A small self-supervised image encoder, trained from scratch.
Model: 1.35M parameters, 48-pixel images, norm batchnorm, depths [10, 10, 10].
Rows from block 6, named by matrix and row number. Rows with one number belong to one channel. Each number is 50 + 12 x the weight over its row's rms, rounded and kept within 0 to 99. All counts start at 0.
# conv1: bottleneck pointwise conv (model.blocks.6.conv1.weight, 64x144x1x1), inputs 0-143
# conv2: growth 3x3 conv (model.blocks.6.conv2.weight, 16x64x3x3, transposed), outputs 0-15, a 3x3 kernel for each
conv1.24:49 43 48 55 53 39 49 46 36 34 49 53 59 57 36 52 51 44 64 29 73 53 56 54 49 51 38 47 61 56 53 61 47 60 46 38 44 57 50 55 38 46 66 62 64 37 45 45 43 59 48 44 64 48 40 45 36 50 55 45 48 54 66 65 46 33 64 47 49 59 56 59 41 72 56 37 43 44 50 65 44 49 47 72 34 52 56 29 51 12 35 47 28 78 63 36 49 61 43 52 62 59 45 44 55 52 44 79 45 60 56 55 40 45 38 44 43 36 60 53 53 71 13 29 44 51 36 32 55 37 32 47 26 41 63 63 52 37 22 62 27 43 77 54
conv1.25:44 40 50 54 56 67 49 47 49 73 51 54 65 50 45 50 39 34 38 57 43 32 57 58 47 59 70 54 45 43 43 55 48 48 34 39 55 34 58 33 54 58 56 43 41 49 44 64 57 49 64 44 54 41 52 47 41 49 62 49 56 35 43 61 49 34 50 69 50 45 57 41 71 53 23 51 41 54 52 76 47 45 54 56 29 31 46 71 58 57 48 40 78 60 42 49 33 73 56 35 42 52 37 51 45 23 46 43 34 41 72 66 22 30 65 57 36 71 56 44 53 50 77 56 51 74 43 48 64 52 31 49 57 40 44 42 59 56 37 39 31 51 83 28
conv1.26:50 49 57 31 58 41 54 35 49 45 46 52 49 21 51 57 43 41 39 48 45 47 39 40 46 72 53 48 51 62 51 50 51 54 32 54 44 57 45 55 47 47 65 52 55 62 43 61 38 48 57 56 52 42 47 44 59 42 60 52 52 50 24 32 40 51 43 70 38 43 65 35 40 65 53 66 43 46 48 43 44 51 61 64 55 47 34 43 49 51 60 64 54 34 37 53 15 53 42 50 50 43 50 64 61 48 39 57 25 55 47 55 65 47 47 59 59 30 61 50 52 24 54 52 55 44 47 33 48 28 76 56 99 10 58 37 55 42 28 43 28 43 62 62
conv1.27:57 50 45 44 52 61 53 46 44 53 52 59 50 30 51 55 53 46 51 45 45 42 50 59 47 45 51 50 45 56 44 59 35 58 64 41 54 39 44 48 52 51 30 45 36 47 52 65 38 47 52 48 38 56 46 52 58 56 65 73 34 36 46 55 42 49 62 43 41 59 38 49 48 38 51 54 39 59 53 65 59 40 60 42 45 66 36 56 34 20 27 56 49 39 39 42 26 50 47 65 21 50 26 63 23 68 38 62 34 65 60 41 49 40 41 76 29 30 29 38 38 31 24 21 56 78 40 38 39 84 51 48 66 57 49 48 42 73 48 55 52 43 39 45
conv1.28:49 63 45 40 44 45 49 53 46 49 60 61 41 57 61 60 53 70 34 61 63 41 66 40 49 54 42 55 45 51 51 53 62 39 56 61 52 49 48 66 55 36 54 66 36 43 59 53 70 35 68 63 42 55 54 48 83 44 49 65 54 43 31 53 43 57 50 54 49 51 57 25 50 52 65 43 50 54 43 50 53 73 66 51 70 36 26 46 39 44 35 67 51 43 71 41 42 52 47 63 34 52 31 55 56 62 46 57 46 50 48 57 59 24 53 58 66 46 43 36 37 48 48 25 54 39 42 48 38 54 36 55 54 41 33 33 53 23 66 05 38 81 54 26
conv1.29:68 47 47 51 62 48 45 50 53 23 44 47 71 71 40 50 45 55 54 38 51 52 54 66 51 42 52 65 56 61 35 50 34 53 52 57 41 43 45 53 45 43 48 59 45 56 41 52 57 54 63 60 47 61 36 39 42 69 46 67 45 51 53 51 48 63 49 36 63 55 61 52 44 56 37 47 48 44 47 47 40 59 52 61 82 46 46 50 55 67 41 54 56 59 49 51 38 57 42 43 46 45 43 48 31 49 58 45 48 67 40 41 61 43 16 53 57 27 45 44 31 65 66 62 28 53 47 38 24 29 52 18 89 28 62 34 47 56 60 57 42 46 98 47
conv1.30:60 55 48 43 52 47 51 43 46 42 49 55 37 48 46 58 53 52 45 47 55 51 40 56 49 56 37 37 39 57 56 45 50 54 53 52 32 39 57 64 52 39 51 52 45 58 50 33 57 46 47 49 47 46 34 53 52 40 43 51 42 53 41 39 57 51 48 21 58 55 48 45 62 53 45 38 63 55 57 40 38 67 71 60 36 52 63 53 61 74 47 44 58 39 56 49 55 34 58 56 37 58 50 36 55 43 39 56 39 40 57 31 19 42 61 30 22 47 49 39 39 55 29 44 43 99 60 47 29 83 17 52 48 41 58 63 44 80 23 33 23 36 66 49
conv1.31:52 58 49 55 46 51 61 41 48 51 48 57 32 48 56 42 50 43 72 44 35 50 52 45 48 61 48 40 54 44 45 47 52 50 49 46 47 42 57 57 36 51 55 52 71 70 46 38 41 38 42 45 42 47 63 58 54 49 64 44 46 40 40 52 45 51 68 56 56 54 42 47 53 50 61 49 49 54 41 33 45 39 40 51 70 78 53 53 56 37 47 41 59 56 55 59 46 45 51 55 47 66 56 51 54 31 48 53 51 46 39 36 46 61 60 51 43 59 34 58 39 19 34 63 44 46 74 40 78 34 47 37 53 39 00 82 14 55 85 43 87 45 66 54
conv1.32:40 45 57 40 56 48 44 52 50 75 51 46 35 47 38 43 45 41 60 53 55 51 56 49 48 55 45 69 51 46 28 52 51 46 63 59 55 43 49 52 44 53 45 42 55 55 51 66 58 36 58 61 51 51 51 47 56 59 65 43 54 57 57 59 56 45 60 42 70 66 58 60 51 58 46 27 42 66 42 36 50 51 39 57 42 79 42 65 50 46 34 29 43 48 51 48 54 50 46 43 52 69 34 42 44 38 88 60 32 55 50 52 37 64 49 52 79 47 51 20 27 36 58 61 42 53 26 38 46 30 31 54 70 28 43 81 87 52 37 49 35 59 61 26
conv1.44:37 59 52 64 47 67 47 43 41 43 54 56 42 48 64 62 54 43 35 60 48 45 48 85 50 50 54 71 42 40 38 30 50 40 52 58 47 46 56 39 48 60 64 51 50 57 57 44 43 49 50 37 36 45 45 38 65 50 50 61 63 48 48 46 65 40 44 55 50 62 57 48 44 42 44 49 58 54 46 35 53 50 70 48 74 53 46 41 50 56 62 47 56 34 53 44 61 21 43 64 61 46 50 48 43 25 42 49 50 45 41 49 40 63 39 89 34 47 35 79 46 56 47 38 81 68 43 36 54 23 53 27 68 30 33 45 27 50 74 50 59 60 17 52
conv1.45:20 47 49 45 46 35 47 43 47 37 51 59 74 40 51 41 47 38 42 47 48 43 54 43 54 62 59 68 59 60 53 50 61 39 49 58 53 52 60 73 53 40 30 69 43 37 47 57 58 50 60 65 45 45 32 46 54 53 54 61 66 49 42 54 41 68 39 58 29 48 54 41 41 40 46 28 54 54 39 68 53 36 57 62 34 45 45 38 32 59 64 43 46 40 47 54 52 44 45 52 45 57 38 50 48 59 51 47 58 51 46 49 82 39 29 45 27 58 46 48 52 38 33 34 24 55 34 49 34 99 50 44 59 72 61 37 37 77 43 44 68 57 25 50
conv1.46:60 38 38 52 48 91 44 35 64 52 47 57 41 52 61 34 71 43 53 34 44 31 50 35 41 49 76 41 41 58 41 65 37 45 42 24 33 36 54 58 68 39 51 36 52 22 54 45 36 48 39 60 43 54 39 53 64 57 37 55 57 47 47 62 46 54 47 53 58 55 40 51 59 52 39 32 54 52 47 51 34 55 45 53 43 47 56 52 43 69 29 54 36 55 60 45 52 42 49 46 47 49 57 37 45 35 44 23 46 27 57 39 34 44 30 45 72 57 47 63 48 68 54 63 60 37 47 75 34 65 51 64 62 45 47 49 58 30 74 85 56 50 29 50
conv1.47:43 48 50 69 47 51 55 50 56 44 55 49 46 52 52 51 50 59 50 58 38 45 57 46 49 52 51 63 53 36 59 46 51 52 59 64 54 59 74 56 50 45 43 53 55 58 45 48 47 48 48 37 49 42 52 30 40 37 35 57 63 55 59 37 71 69 58 33 48 69 43 53 50 52 58 52 43 50 48 36 42 65 44 47 27 39 43 51 44 72 33 63 62 50 48 43 55 17 60 56 48 52 36 50 27 34 65 44 46 44 43 65 65 53 56 57 73 47 36 72 61 31 58 42 24 45 55 30 39 60 38 81 31 40 30 52 69 28 24 08 56 63 29 34
conv1.48:42 51 52 66 46 45 50 42 59 47 54 54 35 53 54 45 55 49 52 48 51 47 47 53 51 52 49 52 53 47 54 48 47 46 54 50 52 55 47 51 52 53 45 43 50 49 54 54 99 48 56 54 49 64 52 42 45 49 41 41 55 51 54 45 68 39 51 37 36 86 49 45 53 67 54 44 37 35 52 39 39 64 65 26 38 43 52 27 41 47 49 37 29 53 42 69 63 49 39 53 40 56 41 51 08 58 66 58 45 41 49 43 37 57 48 58 42 44 49 41 59 54 81 79 50 55 42 50 50 57 52 49 38 60 42 18 56 50 54 54 54 43 50 54
conv1.49:64 49 38 49 52 38 52 52 42 33 72 45 63 58 56 53 57 49 48 62 52 34 52 59 53 68 38 47 37 44 43 49 44 44 34 57 70 36 52 48 58 48 54 48 45 41 45 36 49 52 76 41 25 59 57 55 61 59 49 63 74 60 47 43 63 55 46 45 31 59 29 52 34 46 70 37 35 62 48 39 40 58 59 62 54 74 55 38 63 44 46 61 52 67 47 60 33 53 49 46 66 65 68 42 57 43 39 63 45 65 40 64 51 56 61 63 29 54 73 42 47 45 41 32 44 22 62 74 47 67 34 77 39 59 32 64 60 63 47 64 49 66 19 65
conv1.50:37 41 52 51 50 55 56 43 49 50 52 47 55 56 46 52 54 49 50 49 56 40 52 47 41 58 46 54 58 57 49 50 52 52 52 47 58 44 40 46 53 58 45 53 56 65 59 53 70 46 41 44 34 56 48 55 56 39 60 50 46 37 38 47 49 48 43 55 40 47 52 47 56 43 53 50 35 38 50 41 45 46 42 47 48 46 42 37 37 45 34 58 50 36 41 46 30 52 47 43 41 54 34 54 46 31 43 45 75 40 53 60 75 53 51 46 90 69 99 63 69 40 84 93 58 46 63 20 42 33 48 34 44 40 51 32 55 36 50 50 54 26 67 53
conv1.51:38 38 36 61 53 47 49 62 37 44 59 52 49 42 37 56 51 58 52 53 55 48 64 58 60 47 41 48 54 43 58 42 50 58 46 60 52 48 55 47 39 55 45 60 46 49 50 41 55 74 38 50 75 39 55 47 40 51 34 47 29 69 51 55 51 42 57 50 56 47 38 42 48 59 57 28 70 54 44 40 68 47 47 56 37 54 57 54 40 48 50 56 67 37 73 51 97 37 54 34 21 36 40 51 72 63 37 29 56 59 38 56 75 42 59 69 42 33 75 34 42 61 55 50 46 48 52 64 42 30 70 73 36 59 43 69 45 30 44 49 35 35 28 28
conv1.52:63 44 53 56 44 62 60 58 30 79 43 43 35 53 50 50 38 40 61 45 43 56 42 51 48 59 51 64 44 45 40 50 55 52 48 43 45 54 56 36 41 42 46 61 38 35 28 49 62 52 57 46 45 60 60 68 60 60 66 47 42 54 39 56 55 51 52 75 70 41 42 46 47 51 52 51 46 47 50 38 36 56 62 56 52 56 43 43 46 47 63 65 50 32 35 51 35 74 55 56 66 56 68 49 65 57 50 89 60 21 58 56 48 44 51 62 68 32 46 62 47 28 30 73 88 60 46 40 59 30 58 50 46 33 33 62 44 45 45 45 49 45 90 70
conv1.53:46 64 45 55 43 45 61 49 49 42 47 42 11 51 32 50 68 67 59 60 46 54 55 53 46 61 38 56 42 35 55 46 45 53 69 48 32 50 72 58 47 36 50 57 41 66 48 58 47 56 35 47 50 46 87 32 56 53 69 41 32 45 45 60 54 44 43 52 39 49 45 38 44 62 61 36 59 42 43 35 39 37 52 44 61 55 45 52 37 46 40 56 42 50 57 48 49 46 36 76 44 54 45 46 66 38 52 35 64 47 38 44 30 48 31 62 65 45 57 41 25 43 61 50 80 41 65 36 53 29 60 48 50 49 43 76 63 94 62 52 33 50 62 41
conv1.54:42 49 40 50 55 44 47 46 56 63 52 45 54 43 59 53 48 41 56 45 47 46 47 99 45 47 40 55 63 42 49 39 48 41 33 44 61 63 56 38 54 59 49 46 45 53 51 56 81 55 46 63 64 63 46 41 47 45 47 49 53 52 53 41 43 48 53 50 36 49 54 60 45 43 40 30 37 45 37 40 63 40 45 40 56 67 36 36 31 69 49 58 73 37 31 53 58 51 64 45 36 46 44 68 43 39 58 51 44 36 43 44 90 49 36 15 49 54 10 35 53 56 53 56 24 52 54 26 52 63 39 34 42 53 43 58 60 41 52 49 43 62 70 51
conv1.55:22 45 51 66 50 38 52 55 28 60 52 52 33 43 49 65 45 53 64 43 74 57 57 31 44 44 38 43 44 48 49 55 44 64 36 41 48 57 48 48 39 42 40 45 47 46 48 62 34 46 42 38 46 33 59 67 31 49 44 41 57 52 52 69 57 42 51 30 33 46 45 62 56 50 64 47 41 49 53 58 41 55 31 44 37 27 60 50 37 61 51 50 42 47 58 54 50 59 50 50 37 46 40 24 53 41 50 24 54 52 67 49 39 44 46 42 39 66 38 78 59 79 42 43 56 48 38 57 80 73 40 49 23 22 50 75 53 68 43 48 35 26 29 34
conv1.56:49 34 35 50 48 51 42 59 36 59 40 49 39 47 44 64 40 50 47 45 51 57 48 64 53 55 49 35 33 39 64 46 36 64 42 48 42 32 51 43 33 46 52 43 46 52 53 48 67 49 47 44 42 61 43 35 38 56 43 49 49 46 47 41 39 64 33 49 33 63 28 44 33 50 38 53 30 38 43 39 38 60 58 55 66 33 26 48 67 34 75 42 51 48 45 34 31 59 71 50 76 73 49 51 53 57 68 52 65 40 75 42 74 42 32 53 53 60 74 56 40 49 68 35 62 76 46 56 48 54 61 23 53 32 62 20 65 48 34 34 40 46 55 35
conv1.57:56 58 45 54 51 43 51 56 50 58 36 53 51 44 46 42 60 54 46 60 37 55 32 61 49 47 47 30 35 48 41 46 54 48 57 53 66 56 52 46 36 51 45 55 68 38 48 46 56 46 77 51 33 46 56 64 57 58 51 46 52 49 54 67 38 32 46 40 53 55 25 33 42 32 23 42 46 62 49 68 22 34 52 65 31 59 36 55 45 59 69 39 50 38 44 46 57 53 43 71 25 29 59 48 55 28 56 86 57 32 36 69 57 64 54 35 65 35 62 51 69 21 44 40 54 84 66 45 44 47 61 62 58 51 65 67 52 47 35 58 51 46 56 60
conv1.58:54 39 56 70 56 53 60 66 39 60 41 54 56 31 39 63 51 45 57 49 44 62 47 39 47 61 55 42 44 55 47 52 48 55 54 56 49 42 63 50 42 46 59 41 34 42 45 60 40 46 45 45 50 53 44 48 50 30 54 32 51 46 52 28 57 35 48 50 61 39 53 44 41 43 19 61 51 63 52 43 33 52 50 45 62 41 58 39 54 56 65 49 30 52 69 59 53 57 50 69 32 44 63 42 67 40 55 39 64 61 55 68 47 35 57 71 58 33 54 49 63 34 31 61 45 41 61 58 68 37 82 43 51 99 52 18 29 56 60 65 61 39 54 79
conv2.24:55 49 55 54 77 43 47 49 27 48 40 44 45 42 57 80 68 63 52 63 58 54 30 52 42 49 44 59 63 49 52 49 44 44 48 38 57 59 60 53 57 60 31 47 52 49 51 38 40 63 37 48 60 40 44 48 57 53 58 57 31 41 44 58 82 64 49 65 70 23 27 48 47 52 51 55 64 42 44 37 32 66 59 43 56 50 45 42 50 51 51 25 31 46 38 26 46 40 38 35 27 51 30 41 47 31 28 23 44 50 53 44 41 57 50 49 63 46 40 42 54 60 43 78 74 63 41 46 35 32 42 56 34 59 43 45 38 58 39 57 63 47 70 73
conv2.25:44 40 49 48 59 63 53 45 55 50 60 59 57 46 39 63 90 78 60 66 57 55 59 39 63 62 50 38 38 36 39 28 26 40 30 27 36 46 50 57 56 52 54 73 63 49 56 44 39 36 44 54 42 55 49 42 42 57 51 40 60 52 59 55 50 49 60 62 60 55 55 58 62 64 57 66 81 71 27 27 12 39 42 53 38 43 39 40 34 33 53 39 45 48 43 50 44 47 45 43 41 40 45 44 51 43 38 50 57 71 61 36 38 54 39 37 45 44 29 26 48 62 53 39 38 49 34 44 54 46 56 40 48 57 49 52 46 49 45 43 80 39 32 40
conv2.26:49 45 48 63 30 43 47 55 42 49 70 52 39 45 43 44 30 46 57 59 64 46 69 56 53 61 38 60 62 60 69 63 64 54 63 54 63 71 43 56 50 39 39 37 32 46 46 46 54 64 59 42 51 51 35 20 41 30 32 59 45 63 69 47 46 56 36 58 55 41 43 30 30 27 26 37 36 48 62 56 55 36 42 54 41 42 43 54 46 46 47 56 44 61 60 49 43 33 34 45 49 58 29 43 52 44 58 63 72 70 66 71 54 64 76 66 69 62 41 69 43 30 64 53 54 70 56 48 53 47 35 50 54 46 49 57 60 46 38 37 19 39 39 34
conv2.27:57 61 65 48 69 45 48 41 30 45 51 40 49 53 48 51 63 43 65 49 48 84 58 48 81 52 38 32 34 42 28 31 29 32 40 44 58 56 54 53 47 46 45 34 31 55 52 52 39 27 26 24 19 30 38 44 56 50 48 51 49 56 62 34 31 42 40 63 73 54 69 85 53 46 51 44 40 41 61 48 32 35 43 38 56 60 57 59 49 56 53 52 41 44 40 39 39 35 26 46 43 44 52 52 61 39 27 47 44 42 43 36 48 46 41 56 46 54 54 48 53 75 58 70 69 58 59 50 41 47 59 45 52 53 45 52 44 48 43 69 65 45 47 52
conv2.28:35 57 50 53 59 23 58 47 54 46 46 43 40 35 40 83 44 37 47 50 51 39 56 56 31 43 44 45 49 56 54 57 55 56 68 62 50 58 51 42 50 39 44 34 35 48 54 53 37 53 46 35 45 50 78 69 58 48 34 34 44 35 56 51 37 48 65 54 57 43 50 54 34 23 35 56 55 40 60 69 64 53 75 68 42 53 59 54 56 35 46 61 40 55 64 37 43 56 43 81 73 67 39 35 37 42 47 47 59 63 52 69 76 50 63 57 34 35 45 43 61 73 48 42 57 54 40 45 32 26 49 58 35 43 41 48 51 82 48 54 75 55 52 59
conv2.29:50 30 44 64 56 56 45 65 57 47 44 50 36 38 42 47 71 64 54 65 50 66 70 51 54 24 33 48 50 38 54 61 45 52 73 53 47 34 38 43 24 40 51 62 92 45 56 43 55 62 48 52 44 36 47 53 50 42 53 41 43 56 42 39 51 51 52 50 30 48 56 52 33 23 23 52 69 61 53 73 63 56 55 47 51 48 59 53 43 51 52 42 33 50 48 55 36 34 42 58 61 70 57 51 46 39 42 35 59 71 44 68 67 42 48 47 30 45 42 49 49 61 57 48 68 50 45 41 53 43 55 98 32 28 39 49 61 68 46 47 48 51 52 58
conv2.30:50 54 56 32 46 42 56 28 33 36 54 43 48 66 53 66 62 39 57 58 52 29 50 43 51 56 54 37 44 49 49 46 54 56 48 57 63 56 54 67 63 61 56 41 46 49 60 43 25 41 39 36 46 44 35 37 47 55 44 52 49 46 46 57 57 64 57 60 52 44 75 59 59 69 68 49 52 48 23 07 04 63 58 49 55 52 45 44 41 56 43 37 51 46 43 60 51 52 43 52 46 51 39 48 57 33 28 32 52 50 35 44 39 28 26 27 29 50 43 53 72 65 61 52 48 47 33 64 68 49 48 47 38 59 70 54 50 37 65 65 64 65 53 62
conv2.31:59 54 52 30 35 51 50 41 37 63 53 36 50 37 22 47 64 46 42 60 44 59 45 47 38 38 41 39 37 44 30 39 38 35 44 43 42 26 63 35 36 89 71 77 86 58 61 42 56 32 30 50 44 46 49 51 54 41 47 46 52 55 54 42 57 58 64 56 32 69 59 42 46 46 38 52 73 56 34 51 34 54 58 78 56 49 77 37 32 47 48 48 42 40 45 47 43 52 45 49 47 48 56 45 37 57 40 43 68 75 38 46 49 42 53 43 36 46 47 36 62 62 36 55 47 33 46 49 44 58 63 56 42 53 54 54 38 24 65 43 30 56 46 41
conv2.32:49 78 63 46 69 51 48 40 51 43 47 50 48 58 44 64 65 55 79 67 52 73 16 46 76 62 79 54 49 48 36 33 32 41 36 40 63 61 51 53 43 50 51 38 58 31 48 35 38 43 38 38 38 34 48 65 47 72 65 40 49 50 44 58 54 61 60 55 43 45 40 44 50 56 53 54 55 55 19 35 25 47 52 21 48 46 30 47 41 45 45 53 53 48 48 51 47 30 28 42 35 41 47 57 61 41 46 41 44 35 41 44 52 48 53 52 52 51 28 45 54 50 33 58 57 53 38 46 59 31 70 67 44 49 47 54 69 81 55 56 64 54 53 60
conv2.44:29 41 53 36 49 54 61 45 33 49 49 46 53 47 41 49 32 33 49 38 48 40 53 46 35 35 26 36 39 38 35 34 32 49 48 52 39 41 47 44 40 54 42 35 62 36 45 46 29 32 38 39 48 45 56 76 58 57 54 40 39 34 51 35 20 43 64 48 66 84 85 78 42 36 33 49 46 36 54 69 61 41 54 63 28 61 77 44 52 63 35 66 50 42 68 47 40 44 34 74 71 66 51 53 50 54 46 48 39 49 46 54 64 41 57 52 30 56 52 54 55 61 50 42 53 53 64 53 47 55 50 62 44 43 55 48 38 38 50 48 68 52 52 59
conv2.45:27 63 68 53 58 47 58 55 50 44 54 45 51 54 54 37 36 34 45 34 49 45 57 50 59 49 38 26 13 33 30 28 34 56 57 46 48 50 46 52 45 37 55 45 47 44 28 35 44 26 28 46 37 38 58 67 50 40 45 49 52 44 49 58 51 53 75 82 61 65 76 80 48 41 56 32 35 39 57 59 54 52 60 56 54 62 59 52 67 56 38 74 48 50 79 41 49 74 39 48 56 54 51 53 43 57 57 46 21 30 42 35 47 42 39 45 47 53 63 45 68 64 55 52 45 54 47 66 48 39 57 55 41 54 61 54 46 58 61 60 50 48 33 48
conv2.46:71 38 45 72 51 18 58 64 24 45 59 60 36 36 56 60 35 38 52 61 51 38 49 73 56 41 66 45 37 34 54 43 46 64 64 66 52 50 40 38 49 39 17 37 39 54 50 56 43 57 57 31 43 50 57 63 56 74 59 45 51 39 67 69 53 56 33 26 55 62 60 60 32 32 40 56 38 40 74 67 46 25 46 67 24 57 57 35 48 43 58 66 42 48 57 34 42 45 39 70 79 64 48 54 52 47 59 66 56 64 49 66 55 50 61 53 47 47 53 62 47 57 50 50 50 52 46 40 35 41 48 41 48 49 36 58 34 53 41 46 62 41 50 61
conv2.47:35 47 42 48 74 35 67 58 46 44 55 49 64 54 52 37 30 39 70 50 53 68 43 52 55 70 82 55 54 40 56 65 55 55 60 63 57 61 54 47 59 37 61 44 21 58 76 67 41 50 65 41 51 63 61 52 46 56 44 30 42 33 25 54 41 49 30 35 48 35 47 51 47 45 52 45 46 46 37 43 49 49 32 12 45 47 33 55 52 46 39 74 51 38 60 50 57 70 48 38 42 47 35 50 69 55 72 69 46 57 57 48 61 47 51 42 35 38 46 40 60 66 42 40 38 41 28 54 38 35 63 29 37 48 48 54 68 63 48 55 72 53 50 48
conv2.48:70 62 47 41 53 57 49 55 51 54 58 53 59 61 55 42 46 45 56 49 49 55 47 41 43 46 42 49 53 50 41 41 48 42 42 52 45 48 47 46 49 41 42 32 33 67 54 66 53 40 44 64 58 56 42 47 62 57 72 73 66 68 57 47 48 44 50 46 47 47 47 47 57 51 58 59 53 55 59 48 48 53 42 33 51 44 46 52 52 50 50 35 31 57 47 42 53 61 53 56 47 42 55 44 46 50 44 44 64 55 54 56 53 54 49 40 49 65 93 67 65 99 87 61 75 63 63 64 57 88 80 50 73 75 63 42 42 45 48 50 53 43 57 63
conv2.49:37 48 53 34 61 61 51 53 56 51 51 42 48 54 46 38 46 44 35 35 57 54 19 58 66 65 68 47 46 60 71 60 67 45 56 63 40 38 35 56 63 51 56 56 35 50 43 54 50 52 51 56 48 58 52 57 38 57 48 42 54 41 36 31 61 57 28 42 54 50 56 48 54 57 49 41 35 27 46 45 44 54 38 29 38 52 45 42 53 61 43 99 44 44 66 31 46 42 39 37 48 54 40 56 66 45 69 60 29 38 54 31 64 60 54 70 56 51 62 34 68 61 42 66 32 52 43 34 37 54 25 39 62 25 57 45 34 47 54 38 51 48 28 27
conv2.50:55 51 38 33 34 45 33 33 44 49 45 54 49 55 57 41 59 63 42 48 38 55 39 44 56 56 55 61 69 48 41 57 48 37 54 57 44 56 55 63 66 63 62 64 48 65 56 52 61 38 49 51 38 44 15 16 35 22 51 59 52 80 64 63 57 61 45 44 44 45 31 35 55 53 52 48 41 46 42 32 45 55 51 50 60 53 43 63 53 43 50 33 39 48 31 35 51 42 53 53 43 47 66 35 43 66 54 57 45 24 44 38 35 42 50 41 43 55 67 76 54 74 70 40 46 41 59 48 50 78 38 16 59 35 24 52 41 37 56 43 34 51 48 41
conv2.51:51 36 40 27 51 47 42 40 42 44 52 66 42 61 60 32 44 40 30 45 61 29 24 41 29 37 51 66 70 61 59 58 58 40 41 52 51 54 47 66 64 45 47 34 34 50 62 67 34 46 69 15 24 55 45 45 56 46 56 68 32 47 58 56 63 47 42 28 51 35 27 39 54 53 63 36 39 54 50 45 55 50 42 28 43 39 16 50 58 40 43 39 43 35 38 49 40 44 53 36 32 44 40 36 53 54 55 64 46 39 47 42 50 59 44 54 44 39 64 40 53 70 44 51 59 55 58 53 40 60 32 23 53 45 30 43 42 38 53 25 40 45 44 46
conv2.52:55 43 36 47 66 46 19 44 69 53 45 37 42 38 30 69 68 60 42 75 38 64 52 38 56 43 40 59 76 59 53 60 51 28 46 39 45 45 54 45 32 55 61 62 54 63 76 47 44 53 41 42 51 41 43 35 53 68 66 58 56 54 48 47 63 55 54 72 67 46 45 38 45 39 49 57 56 60 44 41 45 61 59 57 73 56 41 47 42 33 48 14 54 53 55 55 51 77 54 40 31 37 61 41 64 37 32 47 60 48 44 40 40 31 41 45 55 53 29 36 52 70 40 53 56 46 34 61 36 37 71 66 38 69 38 50 40 48 38 45 69 49 44 43
conv2.53:52 66 59 57 87 46 77 62 61 45 44 60 60 63 51 54 50 48 67 56 55 59 32 59 48 50 41 50 41 45 49 23 25 37 37 44 44 45 45 46 43 31 20 24 35 42 51 45 32 37 53 30 26 28 43 58 51 57 57 51 40 43 53 54 39 46 54 55 75 60 67 61 57 50 56 38 34 42 32 35 45 43 42 28 38 52 42 56 56 58 46 41 62 59 42 63 38 45 46 49 33 58 53 38 49 59 46 53 28 42 23 38 55 34 27 37 28 50 46 52 47 55 43 45 42 55 59 70 59 46 63 62 40 64 59 56 48 51 46 71 62 51 65 49
conv2.54:40 49 45 82 59 61 67 40 38 55 49 55 47 47 50 38 64 48 43 67 42 47 64 43 46 48 54 61 52 48 65 51 42 59 71 59 60 56 41 55 39 36 40 41 77 42 36 31 59 57 33 62 67 41 37 54 53 41 51 42 52 56 40 53 46 53 70 67 42 42 46 39 37 31 34 34 41 46 50 67 50 66 72 43 63 52 61 49 46 47 39 69 57 52 65 47 48 56 37 59 63 50 38 33 34 44 31 22 57 60 38 74 68 41 57 45 36 39 33 47 24 44 52 49 58 56 36 39 47 42 67 91 31 37 53 53 65 62 34 54 51 36 48 50
conv2.55:45 46 27 51 64 41 32 38 53 56 56 65 57 48 40 77 99 76 42 52 52 53 45 45 37 50 48 31 40 34 48 56 56 34 44 44 46 35 64 39 31 55 64 78 71 52 56 55 44 52 70 47 48 69 35 28 43 45 52 55 41 52 53 52 64 54 62 55 47 65 42 44 53 65 55 72 79 70 30 32 29 50 46 68 49 52 54 41 49 40 28 25 37 44 45 60 35 37 42 51 44 43 56 52 46 41 49 49 68 73 59 48 55 49 46 46 48 47 60 49 59 65 48 57 56 55 42 54 39 48 70 45 44 55 23 45 50 44 52 46 47 56 54 56
conv2.56:56 48 57 35 42 54 44 57 51 58 65 62 49 56 46 29 32 41 51 43 60 40 42 62 59 51 60 60 72 48 45 61 52 42 66 58 53 59 54 53 50 44 55 35 27 53 52 49 63 50 50 69 65 54 20 01 25 40 56 65 47 71 57 68 53 48 60 59 59 51 53 67 43 41 46 42 42 55 45 40 55 50 54 55 40 49 53 48 52 62 48 50 55 67 75 65 38 61 53 59 51 55 64 53 49 42 49 50 42 43 45 61 68 59 57 55 56 48 51 55 30 51 36 34 45 41 50 29 20 69 34 15 55 32 39 67 53 41 71 31 28 59 51 48
conv2.57:71 57 46 44 67 50 64 54 56 58 44 33 67 47 40 57 50 45 61 47 63 41 39 59 57 67 72 65 54 54 78 68 58 47 40 31 41 40 50 40 51 51 57 52 45 47 60 59 36 56 59 55 30 37 50 50 32 57 69 37 43 33 30 47 60 45 30 38 43 23 32 53 40 56 58 46 50 55 32 31 41 39 36 21 39 47 22 54 55 41 40 43 65 74 74 66 61 72 47 42 31 38 53 39 38 41 51 44 45 43 50 19 34 58 45 47 49 53 40 41 51 55 25 44 44 52 41 59 61 45 60 41 38 61 52 38 50 40 41 52 31 35 58 56
conv2.58:53 46 43 72 32 49 54 58 42 47 43 54 22 43 37 19 39 44 59 57 64 47 81 48 65 43 48 47 52 34 53 50 40 55 62 60 63 57 56 60 56 43 41 46 43 53 64 69 53 62 46 38 62 53 41 42 51 47 45 70 55 80 86 47 42 49 56 49 55 33 45 32 42 48 46 51 56 49 64 63 68 43 63 82 49 56 60 59 48 46 37 32 34 46 40 44 47 36 58 61 61 62 63 69 49 54 46 56 64 60 50 67 57 59 52 50 29 51 52 36 48 18 55 72 69 70 45 48 46 51 46 52 59 47 39 43 58 50 55 63 59 53 78 73